A small multi-label image tagger, trained from scratch.
Training: 24200 steps, batches of 64.
Rows from block 13, named by matrix and row number. Rows with one number belong to one channel. Each number is 128 + 32 x the weight over its row's rms, rounded and kept within 0 to 255. All counts start at 0. Numbers have three digits each.
# convs0: first 3x3 conv (model.blocks.13.convs.0.weight, 256x256x3x3), inputs 182-195, a 3x3 kernel for each
# convs1: second 3x3 conv (model.blocks.13.convs.1.weight, 256x256x3x3, transposed), outputs 182-195, a 3x3 kernel for each
convs0.65:128128128128128156128128145128128128128128128128128128128128128128128128128128128128128075128083081128078071128081049128128128189186128128160180128128143128128128128128128128128128128128128128182128128128128128128128128128128128128128128128128128177164128161128128128128051024014059049006077068047128096086128128128128128128128128153128128148128128128099128128128128128128128128
convs0.66:128128128128128128191166128128128128128128208128128128167128128128086070202128128128128128128128128128158128128128128128128149128148128127097057128128064201128128128189128162128142128128128098128128128128128128157152128128128128128128167183199019080128073128128128128128128128128178128128128128128157128128128128128173128128128172225128128128128128128128128128128128128128128128
convs0.67:128128128048128128128128128198210249128128128128128128128128128128128128128073079128128128128084128128128128128068088083063128128128128200191157128128128087128128128176170128169128075128128128128128078081128095072084175173128128128128062128128128128195062128128128128128128194128128128128128128128093039062128029128128128128128128128128128128128128128128128193128128128053070128
convs0.68:128128128128128128182195173091128087128161128128199128128040128128128093128128128128128128088128128128128128128104128128128128128024048128128048128204174086128154128128128128177128128128128128128128080128067128128128128128128070128091128128128128128128128128128094153152128128128080128128128128188128128186128128128128074062128081128062061128128107208081128128108128128101187208
convs0.69:128128078128128059128128063128128111128128128128128128128128128128128128128128128063128068128128086128205128128045067128036128079077128128128048058128128050128128128128150128128128128128128128170128128128128128128128128128128057128062004128054128169128128128128128128128128076128128077128128128128128098092128128070128085087093128181058128157066081128128128128128128128158128128
convs0.70:128128146092098128128128128052058059066045054128128128049000038128057111128105128128128128128128128128128128128128053179183128128202195128128128087065128170128128128128128128044069128045128128128128050070063128128128128216189128148179194205190128128128095128128078128100128128155180128128128073128059128128064128128046128060195200199150179128128128128128128180128128128128128128
convs0.71:177128128128128128128128056179128128128128128128128128206154128128128128197128128128128128089128128072128081128128128106128128128128128128128137128128155128128218128128128128128128128082128089128128128128128128128111128128128128187128128128128128128092128128128128128128128128128128128128128128128128157218128128128128128128098088064128097128128128184128126128128128128128128128
convs0.72:128067128185128128128059128128128128184174128243162128128128153200128128128128128108128128128074056128117053128128162188128128192128128128128128085128128128128128128128128128128128128128128060100128128104128187128128128128128128128128207128128128128128128128128128128128048128128058128128128128128128066176154065137128092168128128128128128128128175172081128070062128057128128045
convs0.73:128128128076128128074128128128128128084128153128184220128128080128128128128128128128128128128128128128128128128128128102051091128128128103128128030043070128128128058128128128128128128128128128128128055128128128128128128150128128128138128128154128128128104128128128128128128128128128128128128128128193128128128128170128128128128128128064093128069062052128128128128128128128128128
convs0.74:079128128128128150128128191049128128084128128100128128128128200071128128128128128059097128128128128128128128055172128128186128128128128128128128128128128128128113128128174091128128128190164080051128128128128128079128042128128128128128128128065128128128128128128103128128128128128128128128128128080128128110087061128128102128128128072128128079128128128128128128128128128128185214
convs0.75:189128128191189193155158128206188128128128128103082128128128128097101128128049128170151128128128128128128128191205210128128128128128128176176128128128128029026050128128088128177128116128128128128128128128176128128153128128128128128128128128128128128128128128153095098128128128128128128128128150128128128128128128128220173186128128128090128082128128128151132139128128128080059128
convs0.76:128188154128168128182128128093128221128128112128128128128094190128089128128128128128128128128128091128128090128128128128069097128064065073128128128128067128128128128128128154128128106128128128128128128128128128128128084201128128184128162128128128128128159128128128128128042128128106128128045128078151128162128128128128128063128128076128128128128128128077128087128128128128128174
convs0.77:128128128176128128128128128208221222128128128128128128128128128128128128128128128189156156165167128166195192128128213128128128136128185084071070128128100180192179128128128128128128128128128128128184128071128128059128245204208128128128128129084128128128128128128128128194128154128128202128199204175128128128128128128128128128128128177128128128128128170128036128090128128128128128
convs0.78:128128128128128128128161128128128128128128128128128058128128128128128128128128128128152162158128128128097128128114128128128128128128128128128128128128128123050046128128128128159128102128128128128128128128128178128128128128141186128128165145128178128146208143137128128128172128128137128178128128161128128128128128187128128167128110106074059128128128128128128128128128128128128128
convs0.79:161128128128075128128060101221167196128128128128078091128128128128128128128128128143128128128128128128128128128128128151128164170194164199128184174128128128128088128128202128128185128128128188128175157128128128128128183174162189128128128036033128128128128100128102097128110128128100128128063036064128128128128128128128128128128128128128128128128159171206196218128128128128128128
convs0.80:128097068128128128185186186128128128128128128128128128087128051128128110128138128128128128128128128128128128128128128128128128128128128128128128128128128128166128098072128128128128128128128177203128128086064128128128128128128062080128203207214128128128169128128097128053128128128128128128128128128059100128108089128179175128128128087128128055128128128128128128128128106200208217
convs0.81:128128128128128128123128128128128128128128128128128192128128077193097122128075128165128192128128128128128128173128128128128128151159155021030042106067053255195179128128128128128171128128186097056128128079071071065074175169128128128128076128128116098076128128128128128128128128114043082091152128173184128128128106128073093109128128128128141155087128128128128128128128128128128128
convs0.82:128128128128128128128128128203191181194199168128199190033044057128128128128089128128128128128128128098085128128128128128128128100093090072094093128128128128182173128128128128128128128128128128128128128128128084078128128128128128128128073128128128128128128152128128128194015068070128128128128128128128128128128128128128097094128128128128128128128128128128051128092083128047128128
convs0.83:128128128128128128128128128128128128128128128128128128128128128128104128128128128037128035079128083128128080197128128128128128128128128128128128128128084128128128128128128128128172128128183128128128128128128061128084128098128128045128061128025128206128049128057128128084128128128128128128128128128055128128059128040128198100128128128128128128128128128168061128128071128128128128
convs0.84:137128128074074067128128128128128171092128128128128128128128053128128128128128128128128128128128128128128128092089128128128128171128128206178128060128128095128128178174137128128128128128128128128194128128128128089073128128033128128128063128050128128128128128128128128128128128084128128128128128128128128128128128128128128128128128128061009052045013027128128128063074038074032031
convs0.85:095128128128128128187161177093128077185128075236128060128128128128128091128107128049128128128128181128128159102128128128128128128128128128128128128128173066128128128097128180128128128128128128073069188061091148128077054128104128128088235128128128128128128128128128128112041128178065152175128154128128080128176070128128128128186128128128128128097128128128128128128128179128080128
convs0.86:054035040128128128128086083128128128128092128128128128073035082128128128128128116128128128128128128084128128128128128128128128175165158128128128128128148128128128128128128128128128128128093128102128128128128128128201128128128063128128128128128128128128128128128128077073128128128103128128128128128205208128128128128128128128128128128128128128211197184128081061128123056128128128
convs0.87:128128074128128128194128199047128128128128128128128128128096128128128128176181181189219181128128128078074128128128071128128128128128091045088128128128146128128150128128192104128128128109104128211206128128128128128128128128076128128070128071128128128128128128128128128128128094102103128128168200169128128128128128128128128128128128128198128128128128118128128128128128128128128128
convs0.88:161128128112054077084084086171169128128128128128128128169128128128115094128060128128128128128067061128062059128128128128128128128128128189128128128086128128128128128128128157128128128128128182102128128082128128034050128128054200128047128128034204176155125104036103079090128176188128128128128128128128128128128165188178128128096128128128129128182194181128044097128050128128128128
convs0.89:128128128128128128144141128128128128128128128128128169128128128076071108128179157128128168128128128128128128128128167128128128128128189128128128128128128128128128128128128128128128128128128128128128128091128128166165128128128128128069128212195128128128128172128128128083128128128128128128128128182036018027115128128128128128092128128128128178128128128166128128128128128128094128
convs1.65:188186188166165162136150148128128090192194128128128128128128128128128128075061081204187211128128162128128128128076128128128128128128128163141128154128128194177169128128128128128128163168128128128128128128128128128128168128128128128128128168128076128060128128128128128128128128128128128128194176188128128128128128128128128128128128163128163128128128108128128128128079061089064054
convs1.66:128128128128128128128128038154128128172128128128128128128128128198128128128128085128128080128189128128128128128128128128128060128128104128128128128128128049055015128128128128165128128128128128128128128128128100072042069107128128128128128128128128128128128128128157169197128128053066063022128128042183181146180186128128128128067128128128128128128188128128128108128208128128128128
convs1.67:128128128128128128043043128076128128079094128075128168128128160086128128128050080128128128096128128128128128128128128128128128128128128114128128100091128128128128128128160128128128199128128119121062080128128128128175067128034128156128022096128128128128064078128128128128128128128128128150171128178140128128128128128058128128128128128128128128128128128128128086174166189128128128
convs1.68:066081128128128186089128128128128128088128128128128128128128128128128128128128128045128128039128169026065128128128128083090128090128128128128128128128128128128098128183128128221128128128128128128166128128202066175215043083128082128128128212196128169168128175149128161207128128128128128128128128126124128128062128128128128154169128128128128128128128128128128128128128128083081060
convs1.69:128128128128128128058128128128128053154128073128128128128128128128128128031128128128160187128128149128128128128083051102128064128128080103128128128128128128128128128128128128128128128128128072128128128128128112128137150128069128128128128128128128128128128128072128128128128128128134128128128128128128204171062164128031171184062128128128128128128128128234128034183128091128128128
convs1.70:128128168128128128128128181128128128128128128128099128067076107026027128128128128128128128128128128128128224128128177128159158128128128128128128128128128128055128128128128128128128100128128128128128128128128128128128162157128128128128128128128128128128128128128176179128128155128128128128128128128128128128128128128128128128128128128128128128017034021088087080128128128128128128
convs1.71:128128026128128075128067023128128128128095019128128128128128128128128173128128142128128171128128128128128128111118128128128128128128128128128185128128128182191177189188181128128128128128128128103147128098128128128128128128128128128062128128128128205204177217182129128128128128128128149170086098128128002051128012037128039128128128226128179200073128128128128197128157179128128149
convs1.72:128200128128190128158224128105128128080128128128128128128068091128128027128128039128177179128128169117128128128128128128128128069128128128067128050081093042062128054128168106128184128128139128128194128128165128128128128128081128128128150128128128128128093128128070055128107128128085128128088060128128128128128128128128080057128128155128128128075080128128221189128197128128128128
convs1.73:128128128088077128034032128128128117128128128128128128128128100128100089128128128128128128128128128128128128128044043128063028128128073025128018043032043128128128128128128053047071128128128171192128128128128128128128057128128128128128128128195128128128070128128128128128147128129166163166128128162128128060128128128128128128128128128089128047052055029128128128160144173128128128
convs1.74:070045048081030066091044128128128128128128128128162128045128128128128128128128168128128128128128128128128098128128128128128128128128128128039128128054128128128073128155128128180128128148128128128128128183128175128128128128128128128128128128145128189128082084128079128174128128128128128128128128128063128128128128128187128152128128074128085037128069045128128128128173169128192128
convs1.75:128128128128128128128128128128097075036128128128128128128128128119128128061049061128128128128128128128128128128082128079072085104112128128128128128128128128128128128128128098097063095092128128128128128128084128128128128173128172159128128128128128128128128128128038085092156128128128128128128128128128166168128128128059128128128128128128128128128128128128128128095128128128128128
convs1.76:128166128053128128128128180071128128128128128128128128159167128162178128170128128128128128128128128097128159044128128128128128128128128128128128128020018128091128145128128173128128128128128128128182128083087128128128128096069021128128062128080128128128178176128128128128164128128128128128128128128128101197128128128151128128182128128128128128035064128128203196128128081128090128
convs1.77:128128079128128128044128128098104128128128128128066022128128128128128128114126129032052034092128081087128128106128128128155128128128128128128128128128128128128128128128128128128128128128128039093077128128053128128000128128128128128128128128128128060060128088050087042044128128128128158156139138198087128097128185128128128062128128128128128121128128095128156146128162156128128128
convs1.78:128128128128128128032128128051038056128128128128128128128128128128128128128128128170128128128128128128128128128128128040128128000128023109128128075128128128128128220192128208180128178168175128128035128128128128128128172176163155128128128164128193200186128128128128128128128094128128128128084086067128128128128128128128128128213213211211196128203189169090104097103099076128128128
convs1.79:059128128097128128128128128075083060128128128185128128128128128128128094090128128091115112078080077068072069128128128128163128188175154215201177243232200185171165128128128128128128102128128111128090128128128128128128128181128128128128128128090128077079128103128128102116080082049096055043128100094128107128128128128165128128128128128174128128128128128184175128157164160128128128
convs1.80:128128128128128128157128086128128128170184194128128128161128128128128128128184128128128128059073074128128128128128128128128128128128128197183183180167180213224250128128128128128128220214128128128128186128128128197128060048087061046128128128062128128128128128128128128128128161159160165128082128128128128128167128128128128076128128170128128161069128128128128128128128128128128128
convs1.81:128178177128128186201128128128128154128128128090104128071128128128128128128128128081128103128128128128147160110094085084128128077128128128128128128128128128128128128128128128128128164128128085128194063128128095128128160182173148149162128150128128128090128128128128128128128128128128128128128128128073066036081072128128128128128128128128074042128128128128128128063066029128128128
convs1.82:128128128039058065001032048175181193128168184128128128128128128068073089128128128128128128128128128128128128193128128128128128194128169128128128128128128083128094128128128128128128128148144128183179128128154128128225128175128128162218128128128128177128128152128128128128128128128128128146128128128128128128128128128128128128128169171128128128128128128096074074128128092128128128
convs1.83:128128128044128128128128128099092087128113104128128128128128128128128128128128128068071091046091128128128128128128159128128128181128128128128128128128128128128128128128208128128128128128128201177165128180154128188193128128079128128092128128098128128128128039128128048078128128128128128128128128128128071081150105128195128128172128128128053128128025128128128128128158128163158173
convs1.84:128128128128042128128019027091128128128128128128128128135128128128128128128128128128128128128128128134128150208223201128128128128128128128128128128128128128128146128128128169128161153172174128128128128128128128063128128128128128128128128128128128128128128091078128128128128128128128128128128128128181173128128128128128128128128128128128128128128128094128128128128169200128128128
convs1.85:128128128128128128204128128128172181128172128128128128128128128194128128213128128099128128086106128067091128128128128128128128128175128199128128172128128168128128081088090095128055128148128128178213128128177128128128128089128128128128128079128128128128166128128203128128128128128128066128070128128128128174128128128128128128152044128170056047156045066128128185128128192231202128
convs1.86:128128128128149128128128128128128128128128128128128128128128104128128123128128111128076113128128128128128128128184128218183128220128128128128128128128128128128128084088128085128128128128128188128128128128095128128062067128128073128128128128128101128128128128128128128128104128128128187187128164163039102091128128128066057128128128128049079091009024012128128109128128128128128128
convs1.87:050063128098128128148153128066053128069128128128128078189195209128128128128128128128128128128128128128128128128128128111128128128128128128128128160154162090063032128128128128128128128128109128128128128128128128128128057128054166164128128128128128128128128178173128161187051128075088128128107128128128070128051040128128128128158184195128128136128128152128128128075128052128128128
convs1.88:062054022067128020128128128128128128128128128128128128101128128128128128128174221128128128101128128097128128077109128099128128128128112060128128128128128159189208128128128091128128040082069128128128195225128128128146128128128128128128128128128128080128128101128128072071128111128128128128128128128128180128128223128128128128128128128128128128128128128128172163148170171186128128
convs1.89:046050049111107085128128128145128088175180161136128128128128128072096084128128128128128128128128128128128128128128128180128128128128128178209220128128128177181128128128128128128128216200196128128128191128206238206238089073079103128128128128128128128128128128128128128128128141128128128128128128128128128128128128128079082059128128128076029059128128128128128128071051038128077128