{
  "arch": "resnet",
  "model": "multi-label image tagger",
  "dataset": "regions of photos with short descriptions (Visual Genome)",
  "train_examples": 203450,
  "image_size": 24,
  "crop_scale_min": 1,
  "horizontal_flip": true,
  "translate": 0.06,
  "norm": "batchnorm",
  "activation": "mish",
  "depths": [4, 4, 4, 4],
  "kernel_size": 3,
  "stem": "deep",
  "avg_pool_shortcut": true,
  "widths": [48, 80, 144, 256],
  "num_labels": 300,
  "init": "xavier_uniform",
  "residual_init": "scaled_by_depth",
  "optimizer": "adamw",
  "lr": 0.0015,
  "beta1": 0.8,
  "beta2": 0.95,
  "eps": 1e-08,
  "ema_decay": 0.995,
  "magnitude_pruning": 0.7,
  "steps": 24200,
  "batch_size": 64,
  "epochs": 7.6,
  "lr_schedule": "linear",
  "final_lr_fraction": 0,
  "warmup_steps": 2420,
  "weight_decay": 0.05
}
Rows from block 12 of a small multi-label image tagger, named by matrix and row number. Rows with one number belong to one channel. Each number is 128 + 24 x the weight over its row's rms, rounded and kept within 0 to 255. All counts start at 0. Numbers have three digits each.
Before each channel's rows are labels from the 100 images, of 14976, where the channel reaches its highest value: "strongest on" is what is common among them. Only what is clearly more common there than usual is listed. The data: regions of photos with short descriptions (Visual Genome).
# convs0: first 3x3 conv, stride 2 (model.blocks.12.convs.0.weight, 256x144x3x3, each kernel summed), inputs 0-143
# convs1: second 3x3 conv (model.blocks.12.convs.1.weight, 256x256x3x3, transposed, each kernel summed), outputs 0-255

strongest on: text has "man"
convs0.242:094128128136113133147129120152168156087137132097186137149093114124180128110110116137103128146093139095149133150195155128161141130120120130128128142147080105163153136151149120113128130128079123120127106128138140157110078093144136107128105073111113184135123142072148135112058128120121171119128136128128168111129117096086130101156133144119128129126151095132129138162104093113125140089135120120128126128119110128128116146142146120083058
convs1.242:127129152127108134158122137161124130128118134110107124123133136140135126108138101112112109160110122150084132157147128128112128104130146146177105121090150140115092131128128136137126094128128148189145114118100131094128127148101152100172122111098098136098149129185120131145155141084074105137100103131127116122128131140163062108129133101158129118130129146134063130114106128149140105132153119084121128140160124128135093149129133114091112161150173028117060141101130151154138160107132129094125150161196182164108128115131138145133113128150121156122190140122174146141107123117162136081145124087171139128128143154141120155127102114128137162099128147150112138118162120115120119106104141154137160117123146131080139091138129170128127166122118116112122143084122145103088134067112129

strongest on: text has "black"
convs0.74:114121128128117093110118136137136128128141131116142125104123146115131095178104111115125107123079136140144142134128159140134106148136134108120139171118118137102111098119124121128141109145122118133128183114140133113126144140109098128120124130140138127099062138062125062125154165112116095110115109098129152147138097129074128157088094142122146107074150180152098112131116058125123119104137177131133112115120132112025115128153117139128128
convs1.74:112154133124180114102098096072115109130113125105128137147141102100094153096148133126167101100134141133117165136120153144080107114125120096130113161128161128140128141107109128111152146128137155120150095121128048107117097108186160104137157135164128131140137139131128138128156111146111107125108174087128139159128113134109118052117057120126198123128147114140128128135128057154150176144156159112169148155099156093140149095147106132128128132142115101139175155128146116126079129186135110125128128137118130114163116123128106128134144119090128117123128153151115136106154152172115118103126144082165097152163141157121143155119114166112121078114123176145128142115127121155103081151128121122135111156116103106117141128121141132139111104159141134150115165145101085138128174120108102

strongest on: text has "white"
convs0.180:162078131080111138128107128128121154170141142149121064126119133133090110112121161141114133121138086122097151122136121128096142061154096138122121139095154118096126102124145075121102066128117125145123101128128125086112170098128115107137179200099100128092124128101139128130127136131136126120137119108144107134168110107126128118108126147140121171143140084136152117115176090162128119115095153166071128123139133142112142128120140098126110
convs1.180:139149133116128128117122100128116154099116087146124119128149119160028113117132113095102128100125132121172110120173117178123137122151153127121108104147128141100095163163132085065157123098145128118128146123144141116139142169126100100106115123113118115121173128120123082108119143130110119125137126121118067124111107115090127166132119122122131099113121128146156111124121148196121117128089118148086104148122191103082117144100149103161123105137142160129106130124128113118087014119128116129104106146099110124128160086126124094133130122138129126107086108128124122099129113128102127116092146115151144110123166116121130128134162137082135131151153128099154094091103146092139115122144117131095110099136135159136083128118112082126091136130125120159078089149134120171128111127137091

strongest on: text has "man"
convs0.178:088100112155128134153117120135136096130127117121153127153146078128144120156178120076090072148098115128118127140118128131105134124139128137165123123099069155168106136139122138088083130139121141118139140136118159168128095120106097148117138066120073113108127128079150145099126144122157078113128135103109134141127067078114119129122137104128117114061128174141114107111133084088106128132105125104131149128156116098102138140124128128111127
convs1.178:150088156148127131146063128092133135111088109128114121128132097093099105097128068108150148134128122124138127134120128125083150128138185129135160141119138166128140149153134168162096135133190175132170096135106117096199136118137146128128156141128107132138155127110111142120128142123074128194114195099132126132130139136139128152130099148083111128119106120081126135114150111137130106095138169149148128142109156133145143129128125119119121137119080137108110094112130142114079148118148161137119115110134108138138128092119128162085128087132107139088111121128126140136145099142168114167084109115161120128118150141144108098126139125127124135147128181156099152143180150096142103104108145128145160128122141103127135060147135188143128118123095125127161144081067128096151133157091127

strongest on: text has "elephant"; text has "sheep"
convs0.97:128059118110112142102107180129120135117125106120115112128116107123115130156129128104121138147115168138120120125108140137163182106136120114106163148138139128128111133117088133084117142128112126093105169109117145085142165138089122126136101117082104133135087135119138098114156104114134128136126128089103131139130122111063139128088121067117152134107118143128078144097144123101071128120129105124120093099113146122103040108144106123179125
convs1.97:090151117130115183128141138113142098108122144128119136122085136127123174076130089150132137081156120103158091188145149082111109094128067138104143177153149126088159163129128118153123215103102128126080173125172107120144122148141128121118144130133108153148129116125105078099111138160110129143115100075138122148123125118119137131124126143112128130143113090128102127151122112133097128088115144130118137155129136128136137115117155140142134116138116133106163105077119140136137106172077150139128128087117121143109127128108147092116149159079072092155115104158117125130117133116137144122046120163110139190092155150112109128148107121082136126120133135136128134183104113089139071159114123122154137116152150134142091098122128115156140156150165129137125117137121141128135139128132104

strongest on: text has "sign"
convs0.207:168089123111121154139130137128134113079147137108112128187129152189145146163134119130116145078171110109174136150089135120138153105193149100109098151143117137125130138150127124128121078117167126151149154146115112148117174144133128128157109130122163128127111151114126126128120038091137114133101129082105139122142146097103143118108113142128128188107111118096128140136117085131113160129114114141138063138123119128125130107128139129155158
convs1.207:100124101133128158108113135113110123128179114134196085102117113128105147117096112078138140128115089132128120143128090120125077125124139128117128104084149053115165143125121116135177138126128119128128144113128083139139128131093103150156122161155076111119058077110045134144110120125141105125128110105128131105089160099097121188128131128149105120133113138155140189133122112124129128123160074173131137099120118128121109114145122132124110090152115108110108098140127128128122114112122137103126123123128151124123115112139075085127148177115174152164161136136110154122146099107124135102088091140092134128124111134118145117102149114128102106138128123122121102130182101114107164130152145128113180123123128096142058106123120167124150148128153105158079110112102133140096099120127122

strongest on: text has "shirt"
convs0.174:125110051135136104151115103118119159120139123136138132128136102109125133113127113113189101137115116136101099128147126127103083128121083158112128128122132127142155127116119073118093132117138121117113104132154116160128139093159128068118161138098041177107128128123145115146119149158138141173171116154135123144114135150076128134140095100126116134134138100119128126120070106133134087124121116148130131123153096141084102152063122116098099
convs1.174:120138128120110128105155103138124138122079119128141132143164131138130113160118097127058159132117111114125133121144128106136172184117128114128113089100095169128090143127128110110169064078109154118120111143135133106115134119151085169179080111128140128128092143119127128071091131099145120140143141158137102095129139122107146145114128150110108128114072131183122132122140125117123116086106068084126101085150137099080144159133145128125110132168165123144108131128120151120099094101119094118134128080149133097154140127150106119147110141152180104128111146109107137128119126132121162136151139132106128120151124143095129122133020060120114121105132134136132134128113070107137121115147097159082142147129131119128117154120107138126114120128056128128104128120124109086124121135115112

strongest on: text has "man"
convs0.122:140071150135167088128126112121123196128052146123120122144148118119072150140163143099129113136163141147120133113110128130109113135127119128134156128061155123156122137128132086119082092122123103140128156162145153162119139140143107105161115153083158152150092134101128115102131113166153112136163135123180068128131114094114094104124155115112128128175133128151121124100150134082120128110129118152093110112103124128126136113171110117114126
convs1.122:116158111120060072107148149146137128129092114156160105116089128081070082125158140115142123083128140134131128105128142128128138128109163148137155124080118138117131144136153112115143135097116135144135060106152109186135090132150149116132119128121133112161099108125138111144116138128123142136209139174078141126128120123121148154103121109105100149130115079159128113167135163137133147102114112107128086106119135124128124104106172144107102178121131110135153101112103135123115119121120107101112128117146128131134123136150118087100107118143132122156127095129117141123118092091125127091117106115119116069125121153122123136154128126128108063134122090129149128138168127123069109120131038120142137128115126109107121139118120163088148058117075105128128108113127153193116128128140110

strongest on: text has "sign"
convs0.22:107128149103116137128147102115123120091183117158136172136129138185073100125097105137091112132144136123117085128128124143086073111146119157147074124059171137128099126148154135128114124124142134178128159109130131094085118114133124116074142109137139128113152119108146114128152126163119092085133131112091112136171122115140136149121102110128134145113128120122122110151117128123128108123180161137099092119137133099187124128134083096153101
convs1.22:124073141122111143110116117144083118133155106124163137135128149158141138108179149102143139132128105073125086131137111153128120082131103128129121147128140144128128128115095183098135072101157128128083126135141144130135129128128128143169152146181128108070128115128107153159164105056166115104130141066114114189117108128153118108115141119134149118142103115128140070119148071133147134111147123113128124104097110139146114119147136184091062107160111128132128094088155106115128127162121131117136141107145120125129118128107128087122119110141139144122159104145154124047143123136133120120101097103117147071133126137138157146102153121158095154150128114146164120142128120080110127110107126125104125200116132103118159086100103131101123136148139142156135103087134159115128142150105120

strongest on: text has "blue"
convs0.161:112097150141116123104106108142124121154130141123092131121094122139187148120101108117146120097096090118116140097157121109146107147113170103112139144117128104128117135151128129128128161112085096128131168069109150102106091128128162128127082136099098130103159133128105170117114135182095101153125161126110164145128128071106084143107117099117128090162142118108174138107103096118142120142142122101112097094098112140124139113058124158167124
convs1.161:212117114119097128178137122128102085128140143084117120127175166156104118142120086147128159112156128134153111087140153111161124127135134161133152130128121136098082118126099105146128136116154102123148111112128167138139125159179141128098121116064135135150149124139134154093097119176128104154132177132096112118120121114129030135142118145130153101106130115113108128147134084098075111119107133129158118137142126174121100125135130120136154128102098159138098112101154128154115132123139142136113117108096059096167135165139164112107122113111095179073135113144112127116134132165116119106157100128152145119116132143102120091087094119138096137128110128108139092119134136142118126128124134145123114110131119121136177054096134132132121128104123166094108094093160100127138117093141109

strongest on: text has "shirt"
convs0.52:130115146123104136118095128155140137102128168113116134155159133165132133150145142120155126106113166146076131062128132098142146129115131136068111129128128145143157136121116114113157128104148084094135172127142128161124091145161121128110107113129100156127102114136171157136131145121148141141128195112046133106121116126128111134160147128136101136070139138120119177149129165125106080071120141118110106182124126107135072132126128128136116
convs1.52:087144124182161124126103162169146135116136106125151128092128138093124122151121123118183160128127127166136141119143130168121131134121128120126148142099100128126128134135124128153136047135115171128139141152132131103140108109122138135127128132146111071132128123158105135140118135106100139127100128133118128121118106116127090152103124137144091128118106128130093082121034120112107103158114084137115131129130156112160128106108205126136119117200091128107111051128121174110126081124106132133128130113149147128112140130134097123152101142128066097115097144111107110121074102118161144136117125128080176136120103124117112095147084104121093143116133119128096144137079106075149111154101090126145133108115156133118146090133091137073120107132138113119117128135085124141087108124103127

strongest on: text has "clock"
convs0.9:116141128102134128143112056128128118140098110145168116128113117128139131120147146128128128186111053119170140128129144122120128124067139088137135142081129139130137105138169155174096104117107128141110108135115087142065127124097128137093122120122138081136132140116103105082113138089172117111103091129119121165116122132130127128104152109164155158112169113159169119144124126106141166139110128172137138112137121099112155105171167155128128
convs1.9:151134061174121117125108123128121187135096136132118128113061096129122082150121126134119076151086111149120114107164072109124144068132138098123131119105099106128189112168150096118148127106084128064128111136125106128110120118135133139119141101105139150121155076154118128126073096128117121144178120120087118153098139120108135134154154175134160121115076106128140114116110123102109106142125127135084111092143092124111156128134114166120094172128099105148095141138129112118107139140132136120133142148133140156109109155139138168153100088123133105092110133121108141204171117116126122108135141122128128110103144123138126139106120090100143124115136129113181095129128162104118128100097147133102122127123090142137097150150135134138138078108128193114133106097157136146117091118146141

strongest on: text has "red"; text has "sign"
convs0.187:077155128119091145082106127147118091077159134104161135117128149111119118111124090102134140139097167128145106101128112117110104128156120120104155128163141134128123131149133103126121065133110091182128139132123079168128125137103151090109127080161136084139118137153081119128130117125138123099118084098078161143136131139145193151151062115127163128111144135110106134126168127174118157128122139129110094126117164119143111130156120128121122
convs1.187:101133106128158114127128120122091116125096122129125127149124095116122169108142155065131192144091135126099103154115123176115144128117130132137069095119144128137189160102123117124111126085134128075115128140119148123078183106102135137146174106135147102102122128128088122097100120130119128091132087123069136131103095101121109130092097122134108131128148118143134084114155110126132135128148095147122121118059174139117088125140108128128055066154161124119122135067128118156118129135107115112125171129149150122074123128124101128133155118093117119134093120116125123134099128140145130112174124097104125121118140130125119128123157130122148128137113132105128147118082114128102086107083151114158103149115134132105141120150085126122080166107139104168121097135078100167120129161161107

strongest on: text has "red"
convs0.175:135128167158110163144133108128107138115116118163112061121128134140141117110171128111105103115132119082173123115130155123110129132123092123103088137141109148146133150160147115110116135126128128116131107185121128142147084110147132105119158128043098108136138111091140087162103063127128141141112120111140120128126108136088116116119104069161123136134097086113164130135117134167110149113131081190108117093086110137122149126126124108141153
convs1.175:149157105171128096124128106103124173125097144128144098136048113128149116124175143164143115173151134169127121142144064132160069111095149118116093126128118176123121141126138053139121128105093122156084111116123125100147100185092108093116115128111133091135168128128126118109098162144125114128122102076150115115133135105150116152101125111133118166122114110136120118128129128128122075145153080128136139128133183173135087125116170153104093110130083113114117125074121138128138107118128098096133128120131162142109127128138088077125109115140122102117133161095123097128131092099113124118101110128113075074144165131128125118120219146128082122130126141110108140137100133132125113114116134109184128118128148140117128108138114128134117127121110119150126157128173128122128098121147127

strongest on: text has "man"
convs0.217:136112128101128091120093134138072102118057157104116117128136142122138075138116111119159128152155141131120188103148159128149115128128094081107099107153123116128119143092094109128151154110128133092131153095159128131115120166151118074116070131133120084128142133147116109139112128143140157141142118141089118140111122130138174143149090112120107122145139136128100092095144176139144113113113134065101061126098107146160104141128115136129126
convs1.217:145137140105143142135136128130141143117110128135108125137153069112110096121158114128147139128117155114067128155140159125102128127159134168129128138155129053155137120114113144109124139080157107111147128111095112150128141138127122091113152108112185110117132098156202136122142156134141128129122126165119185064128128082128103132119127136125120141097128118102139098154125114143153139131062135136103101129123129104110116143127141118141156120122128128094128125085117136128137166148139074124137113128128116079108137091097134150128148112091099144075132134134121124194116150111101112101135068106123112123115144026140149128128155131133145126144148145083128135093130107128113147128128117088135146075168106151102133133147199077098121147109117086123114104145100114137125109118122114

strongest on: text has "white"
convs0.253:182122116173138101127117103185112150119135135084140108117125155124148094116111118109096078143113158137063099113127124122157159089094118154116146115161144115141067118111128121124116136112157122090157103153136054141119170131158152128121137121123139141106093056157149137115119115124115139153146106128113130097182105130137128116142064133161119147121154120147119141113101163118145115133117122146095139123141113149133131133089147125117127
convs1.253:117142128137148128143135080096154140138125128144130136139097183122129096079176132115118100089157161063120140114140112128123107138126143114148095128162134160093125146114075136140121114129087119126130140128141166206161098158134128121117144119119129118100115120104142166098121174145079109089149087128053126106128139153105132111159133128120145159137128174111097112104116146115131117128106120107082128143170123164128143102144143145105131077157187167128140085121124132123181127130110118109132089134135132164118102103128167120142114096128113115165087105111152093080133085096128121145130089137122153128134119125148146106147103125092115128135175113132128155153135114079089119122109093117129129104140128119138086142128089127099135148130141100164103136174115128141140119126128078